From a checkpoint of a small model that answers yes/no questions on an image's attributes.
Training: adamw at rate 0.00065, 4800 steps, batches of 64.
Rows from block 5 of the fusion encoder of a small model that answers yes/no questions on an image's attributes, named by matrix and row number. Rows with one number belong to one neuron. Each number is 500 + 25 x the weight over its row's rms, rounded and kept within 0 to 999. All counts start at 0. Numbers have three digits each. After the name is the row's rms in percent of the matrix's.
After each neuron's rows are labels from the 100 texts, of 14976, where the neuron reaches its highest value: "tokens" is the input token at the peak. Only what is clearly more common there than usual is listed. The data: telescope images of galaxies (Galaxy Zoo DECaLS).
# fc1: MLP up (fusion_encoder.blocks.5.mlp.fc1.weight, 2304x384), inputs 308-383
# fc2: MLP down (fusion_encoder.blocks.5.mlp.fc2.weight, 384x2304, transposed), outputs 308-383

fc1.382 099:509483480492468468564493517521533456470522492519497527521478508536529531532471541437506517508503449506536533542481482519467516499520529453495475495483455513507494563503556500500517524523464520506464517523532492515546454489453483
fc2.382 099:489532471534520496530522504516502492519502530492468513461495522467539520525483466487546490481494498536513503530447523473495514494523531474532536478496462533481492498520511503463522504493495520489523507513483524492499478513507458
tokens: "spiral arms: yes"; "spiral winding: tight"; "bulge size: small"; "bar: no"

fc1.302 092:468508505514489506563496548499531425491494517482531504492493453524536513482440509484470532535485473527535532540497493462459499523571508452466535474529495494505517547459506478527510479524510534488465520494501504489492483508435507
fc2.302 106:511529504525531518516529514511493488526466527515488485453469507497544493498493457492561482510497513557522529498451511482505507448507530484522513493482483516468515496490479485469517496510493516493515532544530500483531492520505469
tokens: "spiral arms: yes"; "spiral winding: tight"; "bar: no"; "bulge size: small"

fc1.505 115:528464497502503517526497540513526478512475506484503564447476501535480513501482478487522519519510478565513531477530488453474459469522477523517495485471486529519509489521471482492475514476494477469476462515500488486505503491517477
fc2.505 128:493487523495489490537511451519517460497473491505485486451461491508488500461446457465542456479489521493492547514511463487546506481524475509487471538487491527485468493508495452489520527492500490482498523473512492468541450453452475
tokens: "roundness: round"

fc1.40 105:488518492459506528524477537483543495538503507474471544473510480518500506490481477512502530515498462516462492534467514497472492527522462535546494496503478528499484529490507514455490511483499520496496467532486540474492477519493489
fc2.40 113:499505506513491494528504448538506448532468499508503470463500500510510487481441450450534488481483507513503523502505484493553512481516477491511485533482515523467474499501520467484517491474512490484504524486521520472543455458472438
tokens: "roundness: round"

fc1.48 107:451486493493517515516503511483539508462541495520539555509481505547489522512504490511515530558501486519525500529502501527484440523511511485504521468548485485514498521509518529532488506522483515513474531473488465501500491526462482
fc2.48 116:488533437499516506529504545491466497508545515517494511549550539481501502538453544473460524475485469485489529476484537513502481530513496511513502459527507500527521530488558506504482492483490484526505480550449511493437476525493502
tokens: "spiral arms: yes"; "bar: no"

fc1.86 093:444481542475509502525497536466485436494478493489494544530477505521505512534439483453545493546542470492493544514476519469498506514539486494511491498503465480470473538501523465533512532478480504507474471526469505498493462556493493
fc2.86 086:499561485507527477529494509510480481537502521484510482490508529472507480524465508450499493467459518511516533501469527485519522526504533475532511469506503522516499525487523497479489473455540481479524513534477522488474465502469488
tokens: "spiral arms: yes"; "spiral winding: tight"; "bar: no"; "bulge size: small"

fc1.42 114:494496493500503451499462533504536493483519511537548561522457478550503468534463534485483509539500495528519543558492494494469465465490531485490510466479487490471476545443486485515524513515490523460443479499485474520502468524484504
fc2.42 136:498541444522496483542498527535473506523531523496473501523541540470494506548460531466465522469480468476485519473469568510488512534499528519505510456542520511547492538513530493494481481486515491520532470527462519509460507519502515
tokens: "spiral arms: yes"; "spiral winding: tight"; "bulge size: small"; "bar: no"

fc1.280 108:466499488520534430502450524504522472483502512541524549519480470558498519504464482477523484540476456525525516539532511508486502459505505449486526468483491486459494521476538471519506529550507482458467526540530473489525494496478505
fc2.280 119:511548451519518492539501499521461504499514546494479492526544538496505485555469548472470538464474462488480518498471563508505512534512533500497502459540516513541489533492521514481484475467509497509529471521461500481456493523496514
tokens: "spiral arms: yes"; "bar: no"; "bulge size: small"; "spiral winding: tight"

fc1.204 108:500484503487552493513522526499516477515476522482488556466474521499510489528472476478493493502494474544485482511500511504527474519512475486512510513463492541522525527513522513485503503479452510482504493526510523467520472518514491
fc2.204 115:522517529500480492534492445516487471516447495504487461468472486510489485470444456450537469496494523497488529487508463505552502479504481494511468550479495537488473483493509480499502523508535470482507545497522498473540451474486433
tokens: "roundness: round"

fc1.148 108:506512525497555481537485531495560465518468512475515559452506520493465497510478519499474544489492509562465496525487518465488455472493487514505487476492475507482509505522510495489509502479474477472506484494474516492504508501463491
fc2.148 100:507511493496508492559531476526505464547485505485482484485489522506499497475430467450505487486484515520508547516469509477558498483529480518518478531482522517500483510503506452491497475454498499497502514498507510477511442473471482
tokens: "roundness: round"

fc1.460 105:461524490484536443503448503488499489476495526545495512497476511534544470497469469487520485512490489539544519564506507485449461477522537493501498488528497511464487504447489529507539500506500517482493529538519482518493455529460470
fc2.460 120:500541458536503472548484520510455513527503526520498508514555545493523484557469526474483500472472460511506522504484558483485511521534555501527497461512503497532499535487539507484488482475509487497515505522482519479465477511482475
tokens: "spiral arms: yes"; "spiral winding: tight"; "bulge size: small"

fc1.161 113:471476484505527438517470533484499498445524524517514556495456504546495494514496527500505483504505485502532520571517513529459492476533506457513486488477445498476526513445517495491537495533470504465451485534506499496516456535500482
fc2.161 125:510532471511512488538501514537463506526520530490501505532558552491501487554461535446475533483483479487498536491483541502488497549512527495522521475543506507527482547503551504480486471474528491506504495504451521512470502523486505
tokens: "spiral arms: yes"; "bar: no"

fc1.480 100:467504500481444512571473497502483467488536518488537468483483467509505531520475496490463529513494493505543553512519536525487485498527481465460496462537510461488520565480507485489489527532463551527451476513512517515499436533452475
fc2.480 114:492548466510544507492523480522513519546483533492489533458498522488547525506502480508531469494478523550530500502472518469498500462521539487550514481482471526480494511492510484499543504477485528455521513524512496509493520528534480
tokens: "spiral arms: yes"; "spiral winding: tight"; "bar: no"; "bulge size: small"

fc1.120 107:484477522506482489550440521510501469457521478527542510480450469554490485531483525478509505549522457517540529556471517466470492455518518502492519492529489520515519546497538526471482485489503543498461519504522511533495454518469479
fc2.120 098:527526484506524509504535504505513486543500537508460498456477514465532508531468465479545494499508521555521531498480511479522515470529526462512539469480482530475507484521494495480519502505504530465533528542512528490506473520484474
tokens: "spiral arms: yes"; "bar: no"; "spiral winding: tight"; "bulge size: small"

fc1.740 111:492475504504523442514484514496538471463499498502535554534491500559520516516459518476487495541530509489528507561502476498476451471533509463505491456496459486456501534437534499519523514521479498473434522512523498520525478506506476
fc2.740 112:502526475503517520551525510517458504513506540498483489515541535469507504542450542434497539464483490500509527505491542515482516524499521497495501466529517522522498555508544478484470460464525503500516496536466500492453483500477505
tokens: "spiral arms: yes"; "bar: no"

fc1.655 109:487484476495536495510501547479547455517529525508483554465474490533465533530462544490516509494527458561494493501474512480483455515541516487533481495502483538507515535479509497515483487497483529486489505546480507524505458523507497
fc2.655 091:528496496534518500553508498530515445530480512483478483455505526482485509492454485449532494477473501484517567486488499496542533494555484520472506515488525553487466538489520465475514465477524495497501505461504501468538425487449459
tokens: "roundness: round"

fc1.504 099:478503501474527478545453526506550478507475532532522528490479463510508510535506495452485537526501521521532509502541516510458478498528534463483514476521454495468462499470533549516533503526481511503483492499489482492535507524479487
fc2.504 117:493554451465533489541480516525468503529483532503496533503546553492486481530466500453473491446483484502487525466512534490520502519509499504541496471515534525532494522488534484497519459439505491500488465540467491446497474518485502
tokens: "spiral arms: yes"; "bar: no"

fc1.465 108:523512473497510470533517515484525509478527519474473548431514530514497494525490486474481529488472501516511492509471522519500496499531486514498486505493517560514507483505483532504472474486504513465521460535487532503490467530505505
fc2.465 105:487492515514502508536512466497495443512470482507494474474483490501490502454466452452520491470472522489486555495481500492524505491532484515496483556450519549476471515506509486490520468472547499483521538470526520469544445468455466
tokens: "roundness: round"

fc1.140 113:441482520518489452525473514471530485487495501550527528500463520512515469509451491496511500544544489498545494560493498505496476452537544479533508480512491493464512501488524521504486515517477501467463535551525496513524458535495497
fc2.140 116:487533479513490479547516503513455477529511540486490518511529546498497509548453533471493507477471467489496528491469552480510514543510535500517513485535521522517489552496544490487466461472517505495514472514479522487455488507480506
tokens: "spiral arms: yes"; "bar: no"

fc1.711 105:536470474518502508529531517483531476495499511471477569458481487513464512511518478491467496468499495563500491518494511452484484505495488532526508483512495503526528495511515490476502480492487498487523461497529494499483493509473492
fc2.711 106:494478522500508490552495465507522449490472490501499495449494494493495488472460465437510465517519533516486529524507455522541503489535489493468490549474488540481471500518488465512498510487508491486516530474504487477522465454473494
tokens: "roundness: round"

fc1.297 091:468466497500477479515477519516504506478500492488496527496518502499484483528461574484486481525563455535506494494530504488472473513547497494463495474563513502503506496476526512538508494491498497457508504493452493542502491504458511
fc2.297 077:492471499525505513499468465537490491467506491495486489510486529528445504485532558514472495502486477435514462459511518521505550495478449517471507504516500505523472509508516495517468497519504507518498518496498505473528509506509489
tokens: "spiral arms: yes"; "bar: no"

fc1.103 105:501495524530512483477522504475553468474471508463488546453474462516505533495481509506499469502502488562468511520507461462509460467506508519474486528482508492512499521494510493465496541492476508509472520503506534508515490493499491
fc2.103 108:486516513469482491564505476504478442508469490522503474471465473512482484468436464430517462517510552490511565500509472510508498465530488487484473536480479499475481499509497480513519527507514506474479504457512489515525454476444525
tokens: "roundness: round"; "shape: star or artifact"

fc1.423 115:498501529511506494500523494507522492520470479470509564479479518507488532511487514517506501512507511528503479520494511467470490503486503498495460491465513500492513512502510495465510517489474489501496510494522488514495503477497520
fc2.423 125:494485545482480505556502477513532452511458474491482496481489476506496491440449456466513468476498522518490540524486447491558505480531478517483479560486515530478477509504514476481521512507521498478503516480521504478543471439461465
tokens: "roundness: round"

fc1.352 105:473491465503542488494496503504519471504501541476522566447506517518477506517480512493516541497527461500486546542508493508504462472542497514539479501485486503512536545493528489515488506507490486497509479511492513468482462514481506
fc2.352 102:520487511521525522534531484529508440552489490511474496490494501508490509480455461436523473484473500537488556497506494515540525500539474502521482539454491537478452524496518476506518485466512467486523545499506503468531435439475435
tokens: "roundness: round"

fc1.397 098:447512484506498475557486518521492444515475489491505489489480489565526497494457489445501479538509499492519511568468467500500490496522527472534498437496446515489504533502497508502518547488483544514478534516517488528496483560432485
fc2.397 085:530547461512488487511515524554466531539496559491453494516535505500514484540468511488521499458497507490497500487482563487509533531514543509528528450493483490505498541507501519449501468457527491488542508541453538490483476516499517
tokens: "spiral arms: yes"; "bar: no"; "bulge size: small"; "spiral winding: tight"

fc1.474 110:475507493511528454510436534514503469476503545507519562500458515556518461520479487466500483513503488530523505572509486492469455483516544488520521494463441521463500512486497497528490492545472484478460502549526505510534501524470496
fc2.474 127:510532465519499494553508506542463494523518527513493507528543537482509501552455526460469536486476491516495507495498550499518516532505536511502502475515533526530475533485549473491483476461506511514504484529471525482446483514500496
tokens: "spiral arms: yes"; "bar: no"; "spiral winding: tight"

fc1.528 096:468479459479502492531492506480495460454483507488513495525489530511522496517475511433471525496510479522511549534485512481529517525503492480517492440477526514525471524508523511532506510517514517484474468507515480475528452542463496
fc2.528 106:503541518531511530484528504521503503520527530494504487491504515476529511533495454515551501521492516539505505535467494471477480447486523467529540484491465506459476473487481500474503517518511519506508544543519492513495496519516433
tokens: "spiral arms: yes"; "spiral winding: tight"; "bulge size: small"; "bar: no"

fc1.456 110:485478455534501428501451496478502499466502522516556507511489509550509477536486533481480477542497500517538490541514499479483491470529509477534504464475460484487473540456486541485536525494474495458444493495488509518486461551478503
fc2.456 120:517536462494482480539501528532449497507499531488507490522536555501491503551475530482480512475498466495487511497490560514512537537529530510484485469517538507543485538495531503482482465464524509520507461504477526496467474535510494
tokens: "spiral arms: yes"; "spiral winding: tight"; "bar: no"

fc1.380 108:516487507519550460544506557486542482531480499481487550466518489515471510528474545506482525500526469515523510532477496473469488476531479512513515477507507506531533493520533517495470510494511504474467452539476484465482500540486509
fc2.380 092:505507472520501509541533473514508472545494498484500467469488520497520504501434460459510494461497514507491555505499481483513527486544467522505523520465493562512459527521535473481503471486494505473505525502488502460543444477459457
tokens: "roundness: round"

fc1.396 112:492479505495538456505447483497526469487523543532526565513492510561507467541460495487486512548519491516536516548510497494491454486491520483527500486490446492456507532472508523492515523510449508502456481530503513508500483526494504
fc2.396 120:499553462512508486543503493536459500505523526514496514517536531482511500566457546470466526490492495491495526498479547503501504534506511500504503485537505510538496536482527505492484472477505486519521476530473514515477504507501489
tokens: "spiral arms: yes"; "bar: no"; "spiral winding: tight"

fc1.147 106:475516466539489511502508527484558481512489497474484530483482495479493522529480494518481505470474463524475511487469545496457500493514514522516495501523488544513516510502514530487474482510507506500493445542498528507516493526468482
fc2.147 103:502506505481535518546485472503526466528465526505476495478487499490479502482441450445520508470494543528477549477492469501532505482539482503546443538462494559508506495502520487486524507496518440486488488484492499434523449473481479
tokens: "roundness: round"

fc1.621 103:506470478531536503481485532489553492490521528490514563498463528516467518531497490498477490472499468517473516534512548504493496487539492497498515480531482547477537498477529502514514472503490510451503509546485498490492474523510505
fc2.621 112:505482501515506483555516473537490442525454497503487482472480504518503510459449454440536466485493505522495547522494494504557506489532484481479491546466482520461475511506508476492529489488512493479497521475499514488551443470470450
tokens: "roundness: round"

fc1.485 105:523460531527523464521489522507544476542505493495474553461525526517512533527509525496514470487477470555503505478462539457491487468542476495497507498509530490501516483486489459499462510484516486459495479531485535491500507498493526
fc2.485 100:503506516477473479560480488497511445497467499518506479490487476507499479457450459460506464503505506491492561524516472493521531486524485506502482525465509552467506514499522513508523479486539517493482510462491510481521442454441465
tokens: "roundness: round"

fc1.651 098:516504517429523532518505511525501457523536481483519538472532495472510524475503481477473510463525494530480518506504492497483511494519478532510491480521492513497529503498488482479483486491486491480498463479458547496482456494492567
fc2.651 101:508484527540552498526515490478525464500466508478484514459504520512476489486454491461488506468488475498471527455510519494503503508546480532518446548490532561519487521510494498479502498487494444497517475495487515467505455497483511
tokens: "roundness: round"; "shape: star or artifact"

fc1.442 105:494471486534521468545477525497515510517506500475483521484512504498502527522511512493502515524487465512508525540517538506500466501524520514518514522492476552478495523494519503466474521467511503482514500509479495509527491525499503
fc2.442 097:500500487509503489558522464509520457540461517492482477476509502497520499468462455450537485486467488495489556517482511500550500505552462493515483507472522531503465519507527485478511478487511489501525526498500529465517453459458452
tokens: "roundness: round"

fc1.611 113:511466489515550502536479526485513471523516529506489515496473541540490507505493529467495506500512463515505495505477545478495456525548511507508492468500484520493557497499526527494503502520499484484496498540513499500510503499480488
fc2.611 101:497501495508504515560506494534483475558486513481483506480494519497502497501449494463539472455478512537497549490478506485540524488531476493516472524477485544510496511489543447471500509437522499491500502523476520463497452456470480
tokens: "roundness: round"

fc1.181 110:493465458526501492521490565490532496527512495468497552504503551542500493511471545509493503494533494528503497527509508475493459472546487493554473511518493547531500498491537499523510496493453479506521487502509523486470469548470542
fc2.181 090:525489480530498489567524484526477456548470490476497484451474508476519501507456459453549489480507484522499545509472502509549501473533487509482480517473505530504466538507525468485508481430516500489533522503517513460501474504462470
tokens: "roundness: round"

fc1.521 103:500482555465465481481508491506480480543472515477489521459499489524459485491493483486514468482492518556508476515471532497549506528514462523537479511466527524525529491507530500475485467480529486506485482480524477479514505464508508
fc2.521 111:511491491467485528498520544472506509461537473494489513539528486485458513516492492502478569529515517500493503486506492541450493548471513505499489478540520480541517507509513557485492490511520495526491466512489491547451510516481535
tokens: "roundness: round"

fc1.713 095:510449465478469454524453485468491462454527482515539490518509493515479494507481516481482481522489459499495555529490535516495484492559485481488470470508519505488473567456512523492521515511489533519480527508475478487481497541483515
fc2.713 106:502521521516525547499535503519535508521498497499486495459490484463543513508521478496544505524495494549513505531460485489502480471490505487519538470492449528453475495511471497468485511515501517492539543548524519524476530500498431
tokens: "spiral arms: yes"; "spiral winding: tight"; "bulge size: small"; "bar: no"

fc1.660 096:480500468500496482546459524523498468476489481497527498511491476493477489522470543437498537505544478480537570509472545513448483480533491518524515455496536480471500566481529499486491492506495527510458526519507495496472475552446458
fc2.660 099:482533490513502507526521517532513518521479519500496515465486524476541515540458472499531491480451521535535497521466526468514484465518549461565515476480486534498474496480501467503525493498527509494505497551528489470514488513521478
tokens: "spiral arms: yes"; "spiral winding: tight"; "bulge size: small"; "bar: no"