From a checkpoint of a small model that answers yes/no questions on an image's attributes: adamw at rate 0.00065.
Rows from block 6 of the fusion encoder, named by matrix and row number. Rows with one number belong to one neuron. Each number is 200 + 40 x the weight over its row's rms, rounded and kept within 0 to 999. All counts start at 0.
# fc1: MLP up (fusion_encoder.blocks.6.mlp.fc1.weight, 2304x384), inputs 0-95
# fc2: MLP down (fusion_encoder.blocks.6.mlp.fc2.weight, 384x2304, transposed), outputs 0-95
fc1.1880,197,134,197,169,190,173,258,156,143,217,241,181,199,173,202,121,194,234,170,194,154,188,201,204,205,156,175,181,272,181,239,228,164,174,230,174,269,103,148,134,202,181,164,196,207,201,160,212,248,231,229,254,148,278,225,103,157,219,200,237,203,243,176,144,214,184,171,101,169,185,217,121,203,254,229,274,265,205,202,242,243,264,162,192,193,229,224,216,177,203,208,146,173,195,236,139
fc2.1880,185,154,172,242,200,111,198,163,203,196,259,147,244,169,137,155,202,213,207,158,286,252,213,175,241,229,202,160,170,256,214,259,198,197,280,280,216,259,204,240,183,208,227,259,212,167,225,202,235,207,206,217,199,173,171,253,230,205,148,167,242,250,110,162,149,261,138,195,200,204,230,224,153,212,167,230,211,201,268,176,226,184,151,215,186,212,236,246,127,207,148,231,162,159,163,269
fc1.1881,249,104,199,213,181,192,232,158,224,173,217,245,232,167,198,92,283,180,233,112,216,155,256,236,211,157,208,207,203,182,224,211,258,129,168,164,269,217,220,170,215,132,213,178,227,263,221,168,174,236,191,282,163,234,218,210,127,173,224,161,270,120,204,217,153,275,220,107,172,204,149,169,199,208,201,209,192,186,175,268,234,212,209,182,203,166,225,201,187,242,165,202,123,206,250,270
fc2.1881,177,173,261,145,184,263,211,178,148,139,199,201,127,279,217,199,227,221,218,159,209,208,151,211,225,229,197,232,254,113,140,182,251,172,141,151,175,186,161,145,211,139,211,157,133,207,100,188,150,249,233,253,234,155,244,149,206,116,258,201,171,162,172,262,176,254,227,149,229,214,172,213,237,246,157,184,233,139,179,158,219,217,229,193,224,182,193,166,255,214,206,218,237,226,207,219
fc1.1882,210,144,254,230,241,174,157,136,161,219,234,186,165,224,159,221,291,259,213,183,226,165,184,205,180,150,169,235,191,176,221,205,176,189,290,147,152,212,159,207,210,190,208,197,168,259,164,229,262,243,190,251,228,204,176,233,256,138,159,236,141,197,162,175,162,237,165,145,213,195,160,233,192,261,168,201,150,253,212,145,268,213,242,211,155,240,252,272,170,225,202,252,137,166,250,166
fc2.1882,221,126,176,222,210,240,176,199,189,266,152,137,180,189,193,221,224,191,187,193,121,174,208,178,211,222,195,147,196,222,140,191,187,217,235,288,169,198,199,216,222,233,186,306,191,198,228,163,191,173,120,130,226,219,75,177,175,288,203,139,225,220,182,197,200,304,207,209,134,182,209,245,207,292,180,295,238,154,209,182,166,241,149,242,231,205,236,164,149,222,202,242,215,223,167,197
fc1.1883,213,180,152,143,219,266,246,257,187,168,199,183,199,192,207,204,192,189,181,170,165,192,212,190,257,167,220,211,225,186,192,171,209,118,234,174,219,122,171,153,195,175,221,151,133,197,163,241,217,168,240,207,183,235,303,159,124,153,220,205,202,210,188,184,223,205,195,166,132,161,134,69,218,277,218,175,224,184,251,189,184,193,195,261,198,222,187,212,219,260,209,127,180,144,255,218
fc2.1883,227,79,196,201,169,174,179,240,236,198,206,206,214,160,156,128,202,158,185,170,277,174,250,211,273,187,245,187,210,225,206,203,221,155,184,178,270,251,210,171,235,177,266,218,199,232,204,188,228,200,168,273,147,171,251,155,198,135,229,170,182,191,200,183,201,353,211,165,206,269,195,190,191,275,236,206,205,202,215,206,195,200,256,202,138,201,245,203,159,194,152,227,130,178,186,245
fc1.1884,219,134,220,228,195,170,175,209,249,203,253,240,190,174,160,136,227,153,215,151,213,164,208,236,221,138,228,233,205,235,176,244,220,175,251,168,199,197,183,156,186,208,233,223,158,212,179,173,217,216,174,176,190,128,191,156,250,210,193,149,165,99,148,229,179,216,212,153,223,248,236,188,181,234,213,214,174,232,150,178,257,200,204,231,129,197,238,174,204,220,144,205,189,122,148,229
fc2.1884,178,150,232,178,219,141,201,167,122,195,189,235,194,185,155,231,182,263,142,146,203,234,219,159,175,222,209,143,230,135,158,194,148,223,209,210,224,172,173,233,232,257,127,166,122,239,150,211,201,183,174,284,221,240,201,161,184,212,246,243,150,254,195,229,165,282,267,203,184,151,211,236,227,194,225,195,301,177,197,124,180,185,231,216,210,219,300,120,258,182,246,286,193,227,211,185
fc1.1885,268,146,229,160,181,150,170,173,182,140,184,252,189,165,189,125,269,232,239,178,175,129,172,198,308,220,207,261,239,189,142,168,239,182,225,201,267,216,253,146,182,211,164,131,184,223,137,200,163,182,176,252,122,237,271,148,153,150,143,160,164,123,250,172,143,234,187,195,161,275,201,153,204,309,275,167,238,187,179,221,225,148,267,207,210,158,163,187,252,156,202,208,230,167,225,189
fc2.1885,199,110,219,132,249,259,195,140,148,169,240,277,147,240,221,176,253,195,178,189,159,172,171,258,256,165,156,180,234,148,184,193,217,106,168,208,157,141,190,150,152,147,201,155,186,195,107,173,197,199,194,220,195,131,202,200,224,153,225,238,169,197,178,260,210,314,213,205,227,200,150,227,243,238,175,182,184,149,146,196,231,185,202,229,167,200,211,213,271,188,184,226,176,257,189,185
fc1.1886,281,172,251,154,154,168,212,227,134,148,220,202,222,139,247,104,278,218,164,173,208,88,187,226,207,191,237,256,163,190,212,250,279,161,180,129,289,181,190,116,194,218,215,187,189,276,176,172,203,176,231,224,178,227,220,141,180,150,186,228,214,136,213,210,192,292,199,154,160,199,221,148,148,246,208,131,215,157,229,271,178,204,261,232,214,174,154,211,239,184,176,209,217,191,183,217
fc2.1886,217,170,279,129,200,211,175,195,143,185,178,221,98,264,243,171,240,186,172,177,151,162,186,218,216,218,225,210,248,126,153,180,208,202,138,228,153,162,128,189,151,158,181,184,175,205,167,221,221,247,192,220,227,189,214,139,175,161,267,258,131,199,194,270,216,264,270,183,216,208,155,184,217,230,143,208,151,153,129,203,249,189,240,201,211,170,211,185,227,220,198,212,223,175,219,177
fc1.1887,239,135,258,244,151,151,241,229,175,223,276,175,218,191,233,85,224,190,214,140,253,101,240,250,241,165,240,261,185,162,158,234,199,187,277,233,281,162,200,183,203,223,200,128,169,219,150,196,217,189,228,225,111,240,252,123,166,191,211,172,236,142,187,206,147,249,150,169,228,206,222,200,170,310,268,221,194,208,202,203,185,209,192,264,219,196,178,247,178,178,227,210,228,198,188,219
fc2.1887,196,187,254,122,197,229,265,183,131,149,225,204,166,291,216,163,193,188,178,193,203,221,157,207,216,242,192,198,215,120,175,141,195,207,168,174,121,151,137,179,196,224,173,164,141,214,167,229,210,211,234,192,260,168,210,153,171,178,272,255,164,212,211,292,217,245,243,164,227,210,161,160,229,208,164,230,225,181,162,213,181,258,214,237,234,187,213,216,265,255,201,176,199,213,252,175
fc1.1888,267,167,236,216,229,231,259,151,175,135,128,196,198,149,231,155,207,240,175,223,219,167,186,165,223,185,268,266,181,255,183,243,204,187,177,196,224,137,184,177,175,229,209,186,226,214,151,166,223,180,225,234,132,186,255,138,145,221,203,187,153,137,165,179,258,283,242,142,280,261,204,214,239,291,185,183,174,186,201,190,188,191,222,194,232,174,153,236,252,196,270,144,192,231,245,144
fc2.1888,207,155,277,153,207,258,181,207,230,220,217,227,167,269,253,241,216,202,214,130,158,237,157,246,210,173,263,235,222,150,204,166,226,235,162,146,165,171,142,168,189,78,247,199,144,239,161,235,208,227,188,232,222,185,234,177,180,181,191,246,174,97,218,235,206,277,211,180,282,238,151,155,210,266,255,188,135,212,197,210,287,175,204,208,141,169,185,213,209,214,174,154,192,190,172,200
fc1.1889,267,111,232,156,122,185,157,258,227,159,222,233,223,239,217,173,291,182,200,140,171,108,228,231,225,146,197,203,191,154,179,227,216,221,225,222,203,242,221,199,221,148,190,148,207,254,176,218,169,181,214,269,182,222,265,206,196,125,229,207,264,143,170,232,142,304,157,168,198,221,196,141,226,316,231,194,219,171,196,218,198,135,211,208,190,171,159,243,215,221,129,211,182,124,238,216
fc2.1889,161,127,215,188,198,278,216,196,185,168,204,192,128,218,180,232,223,176,171,136,208,212,165,198,279,214,156,189,188,147,194,241,188,185,185,127,146,156,160,207,195,153,152,195,150,173,138,261,144,248,236,258,205,197,238,138,192,191,268,248,163,189,179,273,149,308,222,192,199,226,131,131,199,219,206,99,226,180,248,224,227,171,211,198,152,240,184,170,253,206,173,208,178,229,227,111
fc1.1890,174,124,261,192,173,204,219,229,165,255,181,268,187,201,261,168,298,183,172,244,132,155,224,170,278,131,257,243,211,190,185,156,184,244,243,149,247,189,215,209,223,163,204,135,216,268,236,229,178,144,149,234,144,165,224,145,233,204,251,168,177,186,177,237,168,307,139,202,228,196,265,171,149,308,252,95,122,235,195,255,117,115,239,228,187,183,171,219,180,181,222,213,192,188,152,249
fc2.1890,229,152,245,171,157,284,173,201,204,287,212,257,178,217,201,205,270,175,181,211,157,144,217,225,284,166,192,111,232,227,198,191,255,180,215,250,239,196,162,170,209,147,185,292,162,215,206,169,175,263,231,209,218,256,195,143,233,237,199,220,223,183,209,228,161,244,178,166,177,164,159,258,230,231,187,285,212,205,158,230,236,174,227,233,117,210,212,214,202,236,196,292,161,253,215,163
fc1.1891,238,144,213,179,138,178,182,201,157,159,213,167,235,221,251,86,238,268,239,142,187,70,257,268,263,194,230,183,247,223,190,207,250,203,178,169,280,201,191,148,178,212,151,177,150,217,215,217,191,227,241,255,106,258,262,188,208,153,206,188,182,185,184,207,201,276,195,164,141,241,205,193,169,271,197,196,167,225,227,189,243,184,211,192,212,227,222,219,220,193,179,188,183,159,170,233
fc2.1891,207,138,286,138,189,241,204,200,189,155,199,242,106,244,219,201,246,236,195,202,153,148,168,220,256,210,163,178,200,107,158,185,234,150,184,200,153,153,108,204,192,192,200,198,115,190,157,220,144,239,187,213,256,189,205,157,221,146,244,237,138,217,173,274,209,250,265,192,204,221,183,212,283,240,150,182,189,150,161,209,242,226,219,191,205,201,250,178,238,238,235,178,221,238,206,167
fc1.1892,199,118,165,229,129,180,237,166,153,202,163,186,191,232,189,94,240,220,191,141,223,196,261,253,210,214,230,289,239,229,195,247,236,156,153,153,208,171,226,160,158,218,172,177,179,263,140,210,201,199,160,237,166,178,258,123,211,162,176,203,194,204,216,239,235,268,187,194,229,254,153,158,200,235,195,191,169,218,129,236,243,146,201,237,160,208,163,208,233,221,188,213,234,169,249,216
fc2.1892,193,227,219,162,228,170,218,171,157,165,237,258,184,263,229,255,164,221,217,207,203,265,186,269,232,206,197,276,240,197,185,194,232,223,126,167,163,200,211,193,184,178,205,172,171,207,120,185,168,213,180,202,280,157,210,171,180,174,200,240,130,188,180,210,267,187,267,206,266,217,219,203,233,205,176,141,156,199,156,241,193,230,194,189,252,156,190,209,234,179,174,179,240,136,185,182
fc1.1893,217,179,262,163,232,148,141,175,167,194,225,196,189,139,233,174,249,252,225,173,146,183,168,243,239,211,213,212,209,199,131,211,234,220,148,159,251,185,198,161,205,182,223,130,140,225,151,158,120,172,217,296,215,168,260,177,204,180,256,238,166,150,246,220,211,272,227,161,173,181,228,163,175,238,206,168,175,167,208,195,178,170,264,165,204,191,140,274,190,188,202,154,128,148,188,201
fc2.1893,188,103,216,209,200,215,141,226,154,199,201,267,217,244,200,190,226,228,198,204,138,208,194,208,185,187,225,171,179,204,168,208,232,175,125,199,213,176,144,233,248,166,236,204,193,189,157,179,144,191,221,153,204,134,142,195,197,201,205,226,191,200,172,200,164,285,224,190,275,212,180,252,229,300,208,238,180,220,105,209,250,193,191,154,188,190,213,168,256,196,198,241,183,270,168,243
fc1.1894,202,161,166,196,243,202,224,202,242,176,263,236,195,213,251,150,254,184,261,185,269,136,178,228,298,204,267,236,187,200,130,220,244,169,214,157,233,164,158,190,182,194,191,172,187,198,237,175,207,192,241,297,107,193,240,146,208,138,206,205,247,148,195,235,138,222,215,172,246,275,163,241,152,221,270,220,201,208,156,197,157,150,182,245,203,203,175,179,172,172,226,202,152,189,175,208
fc2.1894,242,171,256,132,179,220,158,160,133,204,248,205,138,240,229,191,195,152,164,212,211,208,221,244,265,218,207,165,253,145,149,214,228,196,133,212,161,142,153,170,184,142,231,211,160,232,144,183,187,260,247,232,220,140,163,138,165,207,248,236,168,187,228,264,173,251,253,198,192,230,113,239,277,237,187,223,147,185,141,159,233,186,245,237,148,130,191,196,252,194,204,243,245,241,179,179
fc1.1895,192,146,171,193,216,268,174,195,214,146,212,139,145,253,175,232,256,246,263,174,213,226,243,194,209,185,172,160,173,157,189,204,234,209,218,211,172,125,207,231,177,223,209,257,203,232,177,271,248,153,196,206,232,207,218,197,242,141,190,209,222,242,167,224,179,267,140,211,145,246,169,161,203,217,142,215,233,165,210,197,198,227,131,205,286,197,141,253,177,185,233,218,148,91,250,235
fc2.1895,146,94,233,246,218,212,135,219,234,276,198,156,200,183,195,174,227,198,255,206,198,219,160,200,228,184,195,102,161,196,225,181,176,210,200,247,188,229,244,258,194,217,257,244,249,218,220,218,194,210,194,186,236,195,150,259,243,253,160,166,250,229,168,162,190,325,171,235,186,145,221,232,169,299,226,283,182,227,219,222,191,228,145,160,264,243,225,172,169,204,160,231,200,186,171,210
fc1.1896,237,120,214,195,218,222,149,233,232,170,200,251,214,149,199,171,318,204,206,177,222,73,195,236,284,177,172,224,167,215,140,170,245,212,182,192,269,226,233,144,173,168,147,145,205,261,211,202,157,244,158,188,114,249,271,136,161,194,192,178,255,170,216,183,172,292,200,117,204,269,208,192,177,225,219,138,200,238,175,194,179,203,234,197,176,161,150,209,256,169,214,191,142,134,181,223
fc2.1896,180,157,279,175,239,263,236,150,151,200,190,206,117,255,246,139,254,198,204,191,166,107,165,226,280,152,213,225,245,100,151,158,240,157,186,171,172,165,169,151,216,136,195,189,115,240,148,220,158,189,181,248,225,188,212,150,235,149,195,199,218,128,164,265,235,285,209,190,169,230,189,180,244,236,161,161,236,146,161,183,218,151,187,213,180,151,254,209,258,215,207,168,223,184,201,212